config = dict(
    model='sound classifier',
    dataset='acted Russian speech (Dusha)',
    train_examples=26041,
    gain_aug_db=6,
    noise_aug=0.01,
    n_mels=64,
    hop_length=320,
    input='log_mel',
    spec_augment=False,
    win_length=400,
    targets=['emotion'],
    num_classes=4,
    arch='resnet',
    norm='batchnorm',
    hidden_act='relu',
    depths=[5, 5, 5],
    kernel_size=3,
    stem='single',
    avg_pool_shortcut=False,
    widths=[80, 128, 240],
    mixing='mixup',
    loss='cross_entropy',
    init='torch_default',
    residual_init='none',
    optimizer='adamw',
    learning_rate=0.0017,
    beta1=0.8,
    beta2=0.999,
    eps=1e-08,
    max_grad_norm=0.5,
    magnitude_pruning=0.7,
    max_steps=22200,
    batch_size=96,
    epochs=81.8,
    lr_schedule='cosine',
    final_lr_fraction=0.01,
    warmup_steps=1110,
    weight_decay=0.03,
)
Rows from block 2, named by matrix and row number. Rows with one number belong to one channel. Each number is 200 + 40 x the weight over the matrix's rms, rounded and kept within 0 to 999. All counts start at 0.
# convs0: first 3x3 conv (model.blocks.2.convs.0.weight, 80x80x3x3), inputs 0-19, a 3x3 kernel for each
# convs1: second 3x3 conv (model.blocks.2.convs.1.weight, 80x80x3x3, transposed), outputs 0-19, a 3x3 kernel for each
convs0.60,200,200,200,81,129,200,200,200,200,200,200,200,200,200,200,130,200,200,200,276,344,156,270,200,200,252,200,160,142,141,152,200,253,131,247,200,152,200,200,200,112,146,264,200,200,200,200,241,200,200,252,200,200,200,200,200,200,200,200,291,200,200,134,200,200,200,200,200,200,200,200,267,286,200,200,200,129,257,200,200,200,200,200,200,200,200,200,200,143,200,200,200,200,200,169,200,200,200,305,200,200,200,200,200,200,200,200,200,200,200,274,200,200,200,200,200,200,200,161,200,200,200,255,141,237,200,48,200,200,200,240,67,168,200,200,137,200,200,200,200,200,200,200,200,200,200,200,234,200,200,248,138,200,200,200,200,200,200,200,200,200,200,118,200,200,272,200,200,133,200,126,157,200,127,246,200,200,200,200,200
convs0.61,200,200,200,200,200,200,278,200,200,200,285,200,200,200,200,200,132,70,310,267,285,200,200,200,324,200,200,200,131,122,258,200,200,146,124,111,200,200,200,200,200,261,200,200,200,200,233,267,200,200,200,200,200,200,200,200,200,200,200,200,200,200,119,200,122,100,200,200,200,200,200,269,94,200,276,200,225,107,200,200,240,200,200,200,238,200,200,200,257,200,200,200,165,246,200,200,200,200,200,200,200,200,200,200,200,200,200,200,200,254,256,118,117,141,256,200,200,200,155,152,200,200,200,200,86,200,286,200,150,200,250,200,200,200,200,200,200,200,200,200,200,200,200,303,200,159,200,200,200,200,200,200,200,200,200,200,200,200,200,200,200,200,200,200,131,200,200,200,200,200,246,200,200,200,200,200,200,200,200,161
convs0.62,200,95,200,200,200,200,200,161,200,292,200,200,200,138,200,200,200,162,200,200,200,200,144,275,200,92,200,200,200,200,231,200,200,200,127,200,99,200,169,151,200,200,200,200,200,103,200,119,138,200,200,200,240,200,200,200,200,200,200,304,200,158,200,116,200,128,200,200,121,137,200,270,230,200,285,200,127,200,200,200,200,200,200,200,200,200,200,200,236,200,165,135,147,200,262,299,114,122,200,200,54,269,200,137,200,200,200,200,266,200,200,200,108,200,237,116,200,200,200,200,241,163,253,152,133,200,200,200,247,290,277,98,200,105,105,147,160,167,200,200,200,274,200,200,144,200,200,121,200,200,200,200,200,227,200,179,200,200,200,200,200,200,126,155,200,200,200,200,200,200,200,99,200,200,252,264,200,200,200,200
convs0.63,200,200,200,200,200,200,200,200,200,200,200,200,105,200,200,200,200,200,123,280,281,104,247,200,200,200,200,200,200,200,137,200,200,200,200,200,200,140,265,200,120,200,200,103,200,200,200,200,200,200,200,200,200,200,162,200,139,200,200,159,278,200,128,200,272,200,200,200,200,200,200,200,200,200,200,200,200,200,200,200,200,200,200,200,200,200,282,200,200,200,200,200,200,200,200,200,141,200,200,200,200,200,200,200,200,200,200,200,200,200,200,200,200,163,135,200,200,200,259,178,200,262,200,200,264,200,200,200,200,200,200,200,200,200,307,140,200,99,200,200,200,200,200,200,200,200,200,200,200,200,200,270,200,200,200,200,200,273,200,200,274,200,200,129,200,200,200,200,200,200,200,200,258,200,200,146,200,200,167,200
convs0.64,200,200,200,109,130,137,132,200,200,87,200,200,200,200,200,200,200,173,200,200,200,200,200,270,118,242,200,200,143,200,200,137,200,200,130,200,200,200,200,200,200,200,144,200,200,200,200,118,238,200,135,142,200,151,200,200,200,200,200,200,200,307,200,200,129,200,200,200,277,200,132,200,200,200,200,200,200,200,200,146,239,200,200,200,200,314,200,200,109,200,249,259,200,200,200,200,94,200,200,200,200,200,145,200,134,200,200,200,49,116,109,200,200,247,90,291,252,200,200,252,200,200,200,200,200,200,200,200,200,200,200,311,200,247,200,200,280,257,200,200,160,200,200,200,200,257,200,200,200,200,148,249,200,200,200,251,200,200,200,200,133,200,200,200,200,200,115,200,200,200,200,264,200,200,134,200,200,200,200,132
convs0.65,200,200,200,200,200,200,200,200,125,200,123,83,200,200,200,138,200,200,200,200,151,200,200,288,200,200,200,200,95,110,200,200,175,255,297,133,200,200,240,200,200,239,200,200,200,200,260,200,200,200,299,150,200,200,200,257,272,162,200,200,167,200,259,200,200,200,200,200,200,200,200,173,200,200,200,200,149,200,200,200,200,200,187,200,200,200,200,200,200,200,107,266,200,200,200,200,104,200,269,129,200,200,200,125,200,200,200,200,200,200,200,357,200,200,200,132,200,260,200,200,200,200,96,287,280,148,200,200,40,200,252,139,200,200,268,200,200,200,268,200,200,251,124,200,200,200,261,200,200,200,200,200,200,254,151,142,200,200,163,272,200,141,200,200,200,200,200,200,200,200,200,258,200,200,200,200,200,105,200,200
convs0.66,200,102,200,135,136,232,200,155,200,200,200,200,226,200,200,200,200,200,200,200,200,275,200,200,200,200,200,200,200,252,246,200,259,200,273,200,200,200,200,155,200,200,288,200,200,200,200,200,200,200,200,200,157,154,200,200,200,293,200,78,200,200,200,200,200,268,200,200,200,200,127,200,200,200,200,200,169,200,200,200,268,200,200,200,143,200,313,200,255,200,200,200,301,200,200,236,260,200,6,279,200,135,200,200,108,264,144,143,170,200,244,200,200,149,200,200,129,200,200,249,200,200,200,200,261,200,200,200,359,117,152,53,245,200,140,229,200,200,200,200,151,302,200,200,278,200,200,200,200,200,299,200,200,200,155,240,154,200,261,200,200,142,200,200,200,200,249,200,308,236,200,200,200,250,200,200,200,200,200,200
convs0.67,200,200,200,200,200,200,246,274,200,143,200,200,200,200,200,200,200,200,200,200,200,200,200,200,200,200,200,254,200,200,200,200,200,200,200,159,200,200,200,152,200,200,316,267,200,200,200,200,200,200,200,200,200,200,74,200,200,136,200,200,200,200,200,200,200,200,200,200,200,200,98,200,200,200,200,200,200,200,254,200,256,200,56,200,200,200,200,200,200,200,283,200,153,200,200,302,200,200,149,200,244,200,145,200,200,253,200,125,131,109,148,200,200,200,260,200,200,200,200,200,200,200,200,200,200,200,50,200,200,200,200,116,200,200,253,252,294,200,200,200,200,200,116,200,117,200,200,200,200,200,158,200,200,200,200,200,200,125,200,200,200,200,200,200,200,323,200,200,200,152,200,253,200,200,200,162,200,200,200,200
convs0.68,113,200,264,200,200,200,200,200,200,200,200,200,296,200,200,200,200,200,263,200,200,200,200,246,200,142,285,200,200,200,200,200,156,274,121,140,109,200,200,200,261,200,200,200,132,200,200,134,200,200,239,200,200,200,200,200,116,200,200,95,138,136,200,200,200,247,200,200,200,200,200,200,270,200,82,200,200,200,200,200,155,253,200,270,200,200,200,200,200,200,200,200,200,200,200,200,140,200,200,96,148,293,200,200,269,200,200,257,273,200,200,278,200,160,200,200,200,200,200,200,200,136,200,200,64,200,200,114,79,270,200,200,200,200,245,200,140,120,200,200,200,200,200,200,160,200,200,200,200,133,233,260,200,200,200,238,200,200,200,200,98,200,125,200,131,200,200,256,200,200,200,136,200,200,266,200,200,200,148,127
convs0.69,200,200,132,200,247,134,200,237,200,147,200,200,200,200,140,200,200,260,200,200,200,310,200,200,200,200,200,254,200,136,200,200,200,200,200,200,200,200,200,200,200,200,87,200,200,200,274,260,200,200,230,200,200,293,200,200,200,200,200,200,200,147,200,200,200,200,200,200,200,200,200,200,200,200,200,200,200,256,200,200,132,200,244,200,154,200,200,200,200,200,134,75,200,260,125,153,200,200,200,164,150,200,200,200,96,200,200,200,200,200,291,200,200,200,271,200,200,264,143,161,200,200,147,200,265,131,200,200,200,200,200,258,200,200,200,200,200,136,200,200,200,200,254,200,200,200,155,100,200,200,200,139,200,200,131,200,252,200,200,200,257,200,200,139,200,257,200,200,200,116,200,200,144,200,200,200,200,200,200,200
convs0.70,200,200,200,131,121,200,279,200,200,200,200,200,200,200,200,148,200,200,271,200,291,285,253,300,200,200,82,200,128,130,200,200,96,266,232,200,200,200,200,78,200,200,236,200,200,240,200,200,141,200,200,127,200,200,200,200,118,200,264,200,200,167,138,200,200,291,200,200,200,200,200,200,200,185,200,96,200,200,200,200,276,200,169,200,200,200,200,200,200,200,200,200,200,200,200,200,200,200,200,200,200,266,200,200,200,200,200,200,200,200,200,241,200,262,200,200,200,235,200,200,200,138,117,283,200,200,200,274,200,266,200,275,142,150,239,200,145,200,200,200,200,278,233,252,200,200,200,254,200,200,120,200,157,260,200,200,200,153,105,253,200,200,200,200,200,200,200,153,102,115,200,200,200,200,283,200,200,200,200,134
convs0.71,200,200,114,130,118,200,200,200,200,200,95,116,200,200,200,111,200,200,200,245,200,200,280,200,200,200,200,147,200,259,200,200,200,200,200,200,272,200,143,200,200,200,200,266,200,200,200,200,200,200,200,200,291,200,133,252,200,200,291,200,200,306,200,200,200,200,200,257,309,200,154,200,200,252,200,200,200,200,200,200,200,89,200,200,200,200,200,200,200,200,200,265,200,200,266,265,117,200,200,200,200,200,200,200,200,200,200,200,200,200,200,265,200,200,200,200,200,200,246,200,200,238,151,200,253,200,200,200,200,200,200,200,200,200,200,200,200,200,200,200,200,200,200,200,200,200,200,200,200,200,200,200,261,200,200,200,200,200,200,200,200,200,200,200,133,266,200,200,200,200,116,200,200,250,200,200,200,200,155,200
convs0.72,200,200,200,200,200,200,200,200,200,200,200,200,200,200,200,200,200,158,200,200,242,250,200,125,200,200,307,200,200,243,200,140,246,200,200,90,200,200,172,200,200,200,200,200,200,146,200,263,100,99,200,200,306,200,200,200,200,200,200,200,254,200,200,200,156,200,131,200,315,200,200,200,200,200,200,259,340,278,200,200,157,200,200,200,200,200,231,200,200,156,200,200,200,151,200,200,86,143,104,200,200,200,200,200,200,165,200,253,200,106,200,111,263,200,270,200,237,200,200,200,200,200,274,200,200,200,200,267,200,200,200,123,200,101,200,200,200,200,200,200,200,200,200,128,134,200,200,272,200,200,158,200,147,200,248,200,200,200,251,200,156,200,200,200,200,200,200,200,145,81,200,200,200,200,200,200,241,145,200,200
convs0.73,200,200,247,146,200,243,126,200,271,157,200,200,200,200,200,200,200,200,236,200,200,200,200,200,200,93,200,200,284,289,155,200,200,200,200,200,200,200,200,137,200,261,200,200,200,200,261,200,200,146,200,200,200,200,200,200,291,200,255,200,200,200,200,238,200,200,278,200,200,200,151,200,200,200,167,268,200,200,241,97,280,274,200,200,200,200,200,200,265,180,200,200,200,200,256,271,200,167,92,234,200,200,200,200,200,247,200,200,126,94,200,200,200,268,139,200,247,200,200,200,200,200,261,200,133,200,200,200,200,200,200,144,200,164,200,200,273,237,200,200,200,200,146,200,120,200,200,200,200,200,172,200,127,200,200,200,200,200,310,200,200,262,200,128,200,255,200,200,285,200,200,200,200,200,200,200,200,200,109,200
convs0.74,200,200,200,200,200,200,200,200,200,113,200,200,251,146,200,200,200,200,200,200,200,200,200,324,200,200,200,200,200,200,200,200,200,200,200,200,259,200,200,200,138,242,200,153,200,315,200,200,200,200,200,200,146,200,200,200,108,140,142,94,200,200,113,200,200,261,200,200,200,200,200,200,200,200,200,99,200,200,200,200,200,200,200,200,157,274,200,200,268,294,157,200,119,200,200,200,200,200,200,287,200,139,281,200,126,200,200,200,112,200,200,200,200,200,200,200,286,200,200,259,200,200,200,151,200,232,200,232,200,156,200,200,254,140,200,200,200,200,200,200,200,200,200,200,200,200,124,200,200,200,161,200,149,200,200,200,200,200,200,118,200,200,245,138,200,148,200,200,287,200,200,200,53,104,200,200,200,200,200,200
convs0.75,200,200,235,200,200,200,271,200,200,200,200,279,276,200,265,200,200,200,169,246,200,119,200,288,200,200,200,244,158,200,200,104,200,200,144,268,141,284,200,200,200,200,200,135,106,244,200,200,200,200,200,94,121,200,200,200,107,242,200,200,200,250,200,200,200,200,200,200,200,254,200,200,200,200,200,243,200,200,200,200,200,200,124,249,200,240,200,330,275,200,200,258,200,200,200,200,275,200,200,118,200,266,170,280,164,200,200,200,200,200,129,347,163,200,252,99,254,200,200,200,200,148,200,161,149,266,200,200,200,143,200,251,90,200,200,200,71,200,200,200,129,200,303,270,200,200,200,200,200,200,200,111,200,200,200,200,200,200,200,155,136,200,168,147,200,200,200,200,200,249,200,200,200,200,200,200,162,200,200,200
convs0.76,256,200,124,309,200,200,200,200,200,200,276,200,200,200,200,244,241,200,140,200,260,200,256,200,200,200,289,200,200,200,200,200,200,114,200,157,200,200,149,280,200,200,200,200,318,133,148,200,200,200,200,260,266,314,200,200,200,200,200,200,200,200,200,200,200,200,200,200,200,200,200,200,133,132,200,200,100,273,200,200,123,155,200,200,200,200,242,145,249,150,200,200,62,200,200,200,200,200,200,200,252,200,200,200,200,315,200,200,287,200,83,146,200,200,200,140,200,200,200,200,200,200,256,200,200,200,200,200,200,104,200,200,261,130,94,200,124,200,200,130,242,85,200,50,262,200,115,200,108,200,200,155,200,200,200,200,200,200,200,200,293,200,307,250,200,200,127,79,324,200,105,200,200,142,200,200,200,281,200,200
convs0.77,200,200,200,200,200,200,200,200,200,200,200,200,266,256,200,200,127,156,200,277,250,250,278,200,125,200,200,200,200,288,200,269,265,200,150,119,123,200,109,145,200,200,87,200,200,200,200,287,118,200,200,200,142,200,200,200,284,264,200,200,200,145,200,200,200,89,118,200,200,200,200,290,200,200,200,200,240,200,308,200,200,200,200,262,200,200,200,200,200,134,107,125,124,200,200,241,200,152,81,302,200,200,200,200,200,200,200,270,200,263,255,200,200,200,200,200,200,275,200,200,200,200,200,200,200,86,200,246,200,200,200,200,277,200,200,200,200,200,200,200,227,200,200,200,200,200,200,200,200,200,200,200,200,200,200,128,200,200,248,200,200,136,200,142,200,160,200,239,268,200,200,249,131,200,140,200,249,200,200,200
convs0.78,200,200,161,200,200,200,200,200,150,200,200,200,116,200,200,131,200,141,200,200,200,132,200,110,200,200,200,200,278,200,200,135,200,200,200,115,285,200,152,200,200,200,200,200,138,200,200,200,170,93,200,200,200,200,200,137,200,258,200,200,277,200,200,200,200,262,241,200,200,200,150,86,200,258,200,237,200,200,200,278,241,306,200,115,200,200,200,200,200,90,291,200,200,200,229,200,150,200,200,200,239,200,200,135,200,200,200,126,200,141,200,136,200,135,200,68,200,124,200,200,200,200,200,200,200,148,131,200,122,200,200,200,137,200,200,200,287,200,143,200,200,247,200,200,200,200,143,273,200,167,148,200,200,200,200,200,200,200,200,200,200,200,134,140,263,200,200,305,141,78,200,200,200,200,272,285,200,200,200,200
convs1.60,200,243,224,200,200,200,200,260,200,200,200,160,200,200,277,200,200,200,200,249,200,127,200,200,200,239,200,227,354,200,200,200,200,200,200,112,200,200,200,77,58,200,254,183,124,200,200,167,151,200,200,200,200,200,117,134,200,200,200,200,200,200,145,200,200,200,200,200,200,200,200,200,200,148,200,200,200,200,150,146,200,155,200,200,229,200,200,142,200,200,200,200,263,200,200,200,200,200,131,262,200,200,200,200,307,200,200,251,200,306,200,200,200,286,110,200,200,200,200,255,200,103,122,200,200,122,200,303,165,200,275,200,127,239,200,200,200,200,200,200,200,249,200,200,200,200,265,200,200,200,200,200,200,276,200,200,200,200,200,200,307,200,244,200,120,200,305,200,200,200,200,200,164,200,200,200,149,200,200,200
convs1.61,200,200,200,107,200,200,200,111,200,200,200,245,200,200,200,200,200,155,105,200,134,200,200,200,269,200,200,200,200,200,109,200,200,200,200,200,200,200,200,200,200,200,120,200,200,200,200,200,270,105,151,282,274,287,200,200,200,200,200,200,200,200,200,200,200,200,200,200,111,200,200,200,125,200,240,200,200,200,200,159,270,200,200,138,200,125,338,200,200,147,200,200,248,132,200,200,200,200,136,200,238,200,200,200,200,200,132,200,200,200,200,236,200,282,200,200,200,200,200,283,200,200,200,200,112,200,200,200,200,248,200,200,107,110,200,200,249,266,200,150,141,110,154,200,200,200,200,200,200,200,200,141,200,290,200,267,200,200,200,134,200,200,200,200,200,301,200,200,200,200,231,105,200,118,200,200,151,200,252,200
convs1.62,284,245,200,200,200,200,149,200,200,200,101,200,86,136,200,200,200,200,99,200,156,264,200,273,200,200,200,200,200,200,200,200,289,200,200,270,200,246,200,200,246,259,200,200,200,200,293,200,200,200,127,200,292,251,200,200,139,132,156,200,237,240,116,310,147,200,107,93,123,200,200,200,200,200,272,237,200,200,200,200,200,200,200,153,200,130,200,141,200,200,200,200,200,103,200,200,200,200,157,200,200,200,248,200,200,200,200,129,200,177,200,200,144,277,144,120,200,200,200,200,200,200,200,200,200,251,200,200,139,200,200,200,200,200,266,87,101,200,262,200,87,200,200,200,200,200,200,200,240,200,155,115,200,279,200,200,200,200,153,200,80,200,200,200,200,279,200,200,200,200,200,135,200,243,200,200,200,200,200,200
convs1.63,200,200,200,200,155,200,108,200,200,140,166,200,102,200,200,200,200,200,121,132,200,200,149,200,134,200,200,200,200,200,246,200,200,261,200,289,200,200,295,200,200,200,262,200,200,200,200,200,200,200,200,200,200,311,200,200,118,200,200,200,200,234,200,200,200,200,200,200,200,200,200,252,130,200,200,200,200,200,200,200,327,200,200,200,200,285,200,200,260,259,200,200,200,200,200,200,200,306,200,200,200,200,200,200,200,200,200,200,200,200,200,200,200,200,200,258,200,200,200,200,200,200,200,200,200,200,200,200,200,200,200,264,200,200,200,200,248,200,200,283,277,200,200,200,200,200,200,200,200,200,200,147,200,244,200,200,200,200,200,200,200,200,200,200,200,200,200,200,200,200,200,200,200,200,200,200,160,294,200,287
convs1.64,200,113,120,200,200,200,200,157,200,200,200,200,200,200,200,200,98,200,200,200,200,200,200,200,105,130,200,200,287,200,139,130,150,293,291,200,200,200,200,200,200,200,200,247,200,152,200,200,200,200,200,200,200,115,200,200,122,200,160,96,200,200,200,200,200,200,128,167,200,200,200,200,200,200,200,200,200,252,200,200,200,200,200,200,200,200,200,200,200,200,200,200,200,156,200,200,200,200,200,200,200,200,200,200,200,200,200,200,200,200,200,259,200,116,340,200,200,200,200,200,200,163,200,200,273,247,235,200,274,165,200,200,200,200,255,113,200,151,136,200,240,147,200,200,200,200,163,200,200,259,200,200,200,200,200,63,200,136,200,272,200,200,200,249,200,200,200,200,151,160,200,200,200,200,200,125,109,200,200,102
convs1.65,80,200,200,200,272,200,125,200,241,117,278,285,200,200,165,134,200,134,200,200,200,200,200,108,136,133,200,200,200,200,200,200,200,200,200,200,200,200,200,200,141,200,200,165,200,200,200,200,200,200,200,200,45,149,200,200,200,260,200,200,200,115,200,200,267,259,200,136,200,200,200,200,255,249,200,200,200,250,97,305,256,155,200,94,250,200,200,200,200,200,246,200,200,200,200,144,130,200,200,131,261,200,200,200,200,200,200,200,200,200,100,200,200,200,200,200,277,200,200,200,133,87,128,200,278,272,200,200,200,200,267,200,200,245,200,320,200,200,200,132,100,321,116,200,138,200,132,200,236,200,200,264,200,200,200,200,200,200,200,200,200,200,200,200,130,200,261,265,200,200,200,200,200,200,200,200,200,200,200,101
convs1.66,148,100,119,200,154,245,262,105,200,200,200,200,200,200,200,123,200,200,200,168,146,200,135,200,95,200,200,200,200,264,200,200,258,111,139,200,158,157,133,200,200,200,289,200,200,200,200,239,95,200,200,200,200,200,266,200,239,200,200,200,200,200,200,124,151,200,262,200,200,200,200,200,200,200,200,200,200,200,200,200,58,200,200,141,200,113,200,200,126,200,200,200,169,200,143,200,200,200,233,120,118,200,108,200,200,62,200,244,200,200,200,200,200,200,200,239,114,200,200,104,133,200,200,200,200,120,200,200,200,200,200,131,200,200,165,200,119,152,200,200,200,200,144,200,200,200,200,200,200,138,167,200,200,200,200,200,200,200,156,255,200,134,200,200,240,54,200,279,95,200,200,200,200,200,200,200,287,200,42,69
convs1.67,200,200,94,200,200,200,156,200,264,200,200,139,200,258,154,114,200,160,200,200,200,200,200,200,200,154,200,200,200,150,200,200,130,200,200,271,200,200,200,200,200,200,200,104,200,200,146,200,200,200,200,200,200,200,200,99,200,200,162,200,137,119,200,269,253,327,246,200,200,200,200,200,268,200,200,200,200,200,200,264,200,200,91,159,245,258,200,200,200,200,200,200,200,200,200,200,200,200,258,200,200,119,200,200,200,144,200,155,200,264,274,200,200,168,102,200,200,200,200,247,200,200,200,200,200,200,289,200,200,285,200,200,200,200,200,252,136,200,200,200,200,200,125,200,200,200,111,150,249,200,200,265,147,200,200,270,200,278,293,249,200,200,295,200,275,269,160,283,200,200,200,126,200,200,122,200,128,200,156,200
convs1.68,240,200,200,315,200,200,268,159,200,200,292,200,122,200,102,179,127,200,200,200,200,306,200,200,288,200,132,200,137,200,147,139,200,200,200,200,163,126,144,200,200,200,172,200,200,132,200,200,200,200,200,200,137,166,200,306,272,200,200,200,200,200,200,200,200,154,321,200,200,200,200,200,133,200,200,200,200,200,125,200,200,249,200,200,248,130,200,200,200,200,200,200,200,200,150,200,200,200,200,200,200,200,200,127,200,200,200,244,200,256,200,200,200,200,200,143,200,200,200,200,200,200,200,200,200,200,241,200,200,279,200,94,200,200,200,200,200,156,161,200,200,200,200,112,200,200,200,155,200,200,138,200,279,200,200,200,236,145,200,293,200,200,348,240,200,278,200,200,263,200,200,200,200,200,265,200,200,200,149,200
convs1.69,200,200,200,200,200,200,200,200,147,262,200,257,109,200,200,200,200,200,200,254,200,82,200,200,200,200,200,272,264,141,200,250,158,200,200,200,200,200,200,200,200,200,140,130,200,200,200,200,177,200,200,76,200,200,147,200,144,200,200,200,200,138,200,200,156,272,297,147,200,200,200,200,200,200,273,200,200,200,200,200,103,200,200,200,200,200,200,200,200,200,200,251,200,200,200,200,200,200,200,163,260,147,163,257,162,200,239,200,92,250,200,200,265,200,200,200,200,143,200,115,200,200,200,200,112,250,255,200,200,200,247,146,200,239,135,286,200,200,200,200,200,200,200,200,200,200,200,157,200,144,200,200,200,200,257,248,200,200,265,200,200,252,200,200,200,200,128,160,254,108,200,242,100,200,200,144,123,200,200,200
convs1.70,200,200,200,200,132,90,200,275,200,130,200,261,200,200,150,200,200,147,200,306,239,200,200,200,200,200,200,200,271,200,200,200,200,200,144,131,200,200,231,200,147,200,173,121,122,261,200,200,131,157,200,107,125,200,24,200,200,131,200,200,143,200,129,200,200,132,253,200,200,259,258,114,200,200,200,200,200,200,108,200,200,200,200,254,200,200,141,200,200,200,200,251,271,200,200,200,200,200,200,133,200,200,200,200,200,200,120,200,200,200,200,200,261,276,200,132,266,200,200,200,200,123,156,200,200,106,200,200,122,200,276,200,200,241,145,200,200,200,260,121,200,286,101,200,102,139,200,200,200,200,200,200,200,252,200,200,252,200,200,285,282,282,200,137,200,257,235,200,200,200,200,200,200,87,200,137,35,155,200,137
convs1.71,200,200,134,200,200,200,200,200,200,124,200,127,200,200,200,200,200,200,200,200,91,286,200,200,200,200,200,200,200,247,200,200,200,200,200,200,145,200,142,200,200,267,200,200,200,200,234,200,200,200,200,200,200,118,200,200,200,200,200,200,293,200,139,200,200,200,200,200,200,151,200,200,268,260,200,200,200,200,319,200,200,239,200,200,264,200,200,200,200,147,200,159,200,234,303,200,200,250,260,200,250,200,200,255,200,200,200,200,200,200,200,200,200,200,258,200,200,200,200,200,200,200,200,200,200,200,200,200,248,200,200,200,200,324,314,200,200,200,200,146,200,259,200,200,200,131,200,200,200,200,284,200,89,98,200,200,157,200,200,200,200,200,152,200,200,159,200,200,164,200,249,200,200,200,200,156,200,200,200,159
convs1.72,200,200,200,200,200,200,200,200,200,259,200,200,200,200,200,200,200,200,200,200,137,200,89,200,200,200,249,134,169,200,200,200,200,260,200,241,200,200,175,200,200,200,200,165,200,200,200,200,200,200,200,200,200,200,200,200,200,200,200,200,200,200,200,200,273,250,200,200,127,200,122,200,200,200,259,138,245,200,263,200,160,136,129,200,200,200,200,200,117,150,131,200,104,244,200,200,200,200,200,200,145,200,200,200,200,200,200,200,155,200,200,200,200,166,200,200,200,137,133,200,200,200,200,200,149,200,200,200,200,200,200,155,200,200,200,200,129,162,200,200,200,340,200,97,165,254,285,200,299,296,100,200,200,200,200,248,200,200,250,200,252,261,200,200,200,200,200,200,261,200,144,200,200,121,265,200,111,140,260,268
convs1.73,200,150,107,200,115,124,200,200,122,146,200,200,200,244,200,200,200,200,200,200,200,200,104,200,200,200,200,110,143,200,200,200,200,200,244,200,140,93,151,200,200,200,110,200,200,284,200,200,200,200,200,200,200,200,200,127,200,200,200,121,200,200,200,200,200,200,146,200,200,256,200,200,200,249,200,149,200,200,200,200,200,165,200,200,200,200,200,200,200,200,200,200,148,200,148,200,145,124,200,200,106,200,200,117,118,200,200,200,200,150,200,200,200,200,200,200,200,200,135,140,200,142,136,200,149,88,138,108,138,134,161,200,200,200,200,111,168,200,200,276,200,249,290,200,200,200,200,146,200,200,91,150,200,242,200,200,291,200,200,200,200,200,200,200,200,200,142,200,125,200,252,200,200,200,200,200,200,200,200,200
convs1.74,200,200,200,200,200,263,200,200,200,142,200,200,200,285,200,200,200,200,200,200,200,200,200,200,200,200,200,200,200,108,200,200,147,246,200,200,200,200,144,248,200,200,286,200,200,200,200,200,200,171,200,200,200,243,200,200,259,200,200,200,200,200,200,200,200,200,200,200,200,200,200,200,200,200,200,200,200,200,100,200,200,200,200,200,132,200,125,200,309,200,149,240,200,110,288,200,200,200,200,200,200,200,200,128,136,277,200,246,200,200,200,200,200,200,200,271,200,200,200,96,200,200,200,248,200,200,200,200,200,200,200,200,200,250,200,200,257,152,200,200,200,200,200,200,200,200,255,200,200,200,200,200,200,200,200,125,241,200,200,200,200,200,200,200,243,134,149,200,200,200,200,235,200,158,200,200,200,200,200,117
convs1.75,200,200,200,200,200,200,267,200,200,98,200,354,200,200,200,200,263,237,200,200,307,160,276,200,200,200,200,200,307,200,236,200,200,200,200,200,200,200,129,270,200,200,200,200,282,223,308,277,200,259,200,200,288,200,200,200,200,128,200,200,200,200,200,200,200,200,200,200,200,157,279,200,200,200,200,200,200,200,200,259,289,273,200,109,200,200,266,200,200,200,79,145,200,200,200,200,200,200,150,255,200,200,200,200,251,200,200,200,254,200,233,200,200,200,291,200,200,162,200,270,200,200,244,200,200,132,200,200,200,200,200,200,360,200,278,200,200,143,200,117,200,200,113,200,200,200,269,200,200,249,200,147,249,200,200,200,200,200,200,163,200,200,200,250,77,200,278,88,200,247,43,229,200,200,200,272,238,200,157,200
convs1.76,149,200,200,247,200,200,200,200,200,200,200,200,200,200,272,200,200,200,200,200,200,200,200,200,200,200,200,200,200,200,200,134,200,200,200,200,200,200,200,200,200,200,200,200,71,200,200,200,125,200,200,200,200,200,200,73,200,200,134,200,200,200,200,200,262,200,200,200,200,200,200,200,200,200,288,200,238,200,200,200,200,108,200,200,200,200,151,200,200,200,200,200,148,200,256,274,200,200,200,200,200,200,200,155,271,161,256,200,150,200,163,200,200,200,200,248,272,200,134,126,200,139,200,200,200,200,96,200,200,248,200,112,200,200,200,200,200,200,200,200,200,301,109,102,103,245,245,134,200,200,136,113,200,200,120,200,200,153,147,200,200,200,51,200,133,200,200,200,200,277,200,301,247,286,200,200,200,200,200,200
convs1.77,200,200,200,200,241,200,108,117,133,200,200,200,200,200,200,200,200,200,158,130,200,200,200,200,156,200,200,104,200,200,200,200,263,200,200,200,200,200,103,200,200,200,137,200,200,200,200,200,200,200,156,200,200,200,200,200,200,200,200,200,200,200,200,127,200,200,200,149,131,200,200,154,200,264,295,279,200,131,144,200,112,200,200,145,106,200,277,200,200,200,137,200,200,200,257,264,200,200,243,200,200,130,200,130,89,123,200,254,200,200,200,200,267,200,200,200,109,152,200,200,200,200,200,200,104,125,200,152,200,200,200,200,164,200,248,259,200,200,200,126,141,200,200,140,200,200,200,200,200,156,200,200,200,200,251,276,200,274,284,200,200,200,265,200,200,200,133,200,200,142,200,154,200,200,200,200,200,200,200,200
convs1.78,283,200,200,200,200,258,200,200,200,200,200,274,200,304,200,200,200,200,200,200,200,133,273,239,200,200,200,143,113,120,200,200,200,200,200,200,200,200,200,200,200,232,200,200,200,200,237,200,200,200,200,200,200,200,200,135,200,282,200,200,200,200,200,200,200,200,200,200,74,200,200,200,200,274,318,138,200,129,200,306,200,200,270,200,278,200,257,96,200,141,200,127,200,200,200,200,200,200,245,200,99,200,200,200,200,200,241,200,200,200,200,200,275,110,105,200,200,333,200,200,200,200,200,200,200,200,91,200,200,139,200,253,101,200,200,200,200,312,349,200,115,276,265,275,200,200,200,200,200,200,200,200,200,200,165,200,161,161,200,200,200,200,200,200,200,200,200,200,200,200,200,200,200,200,200,200,200,200,200,125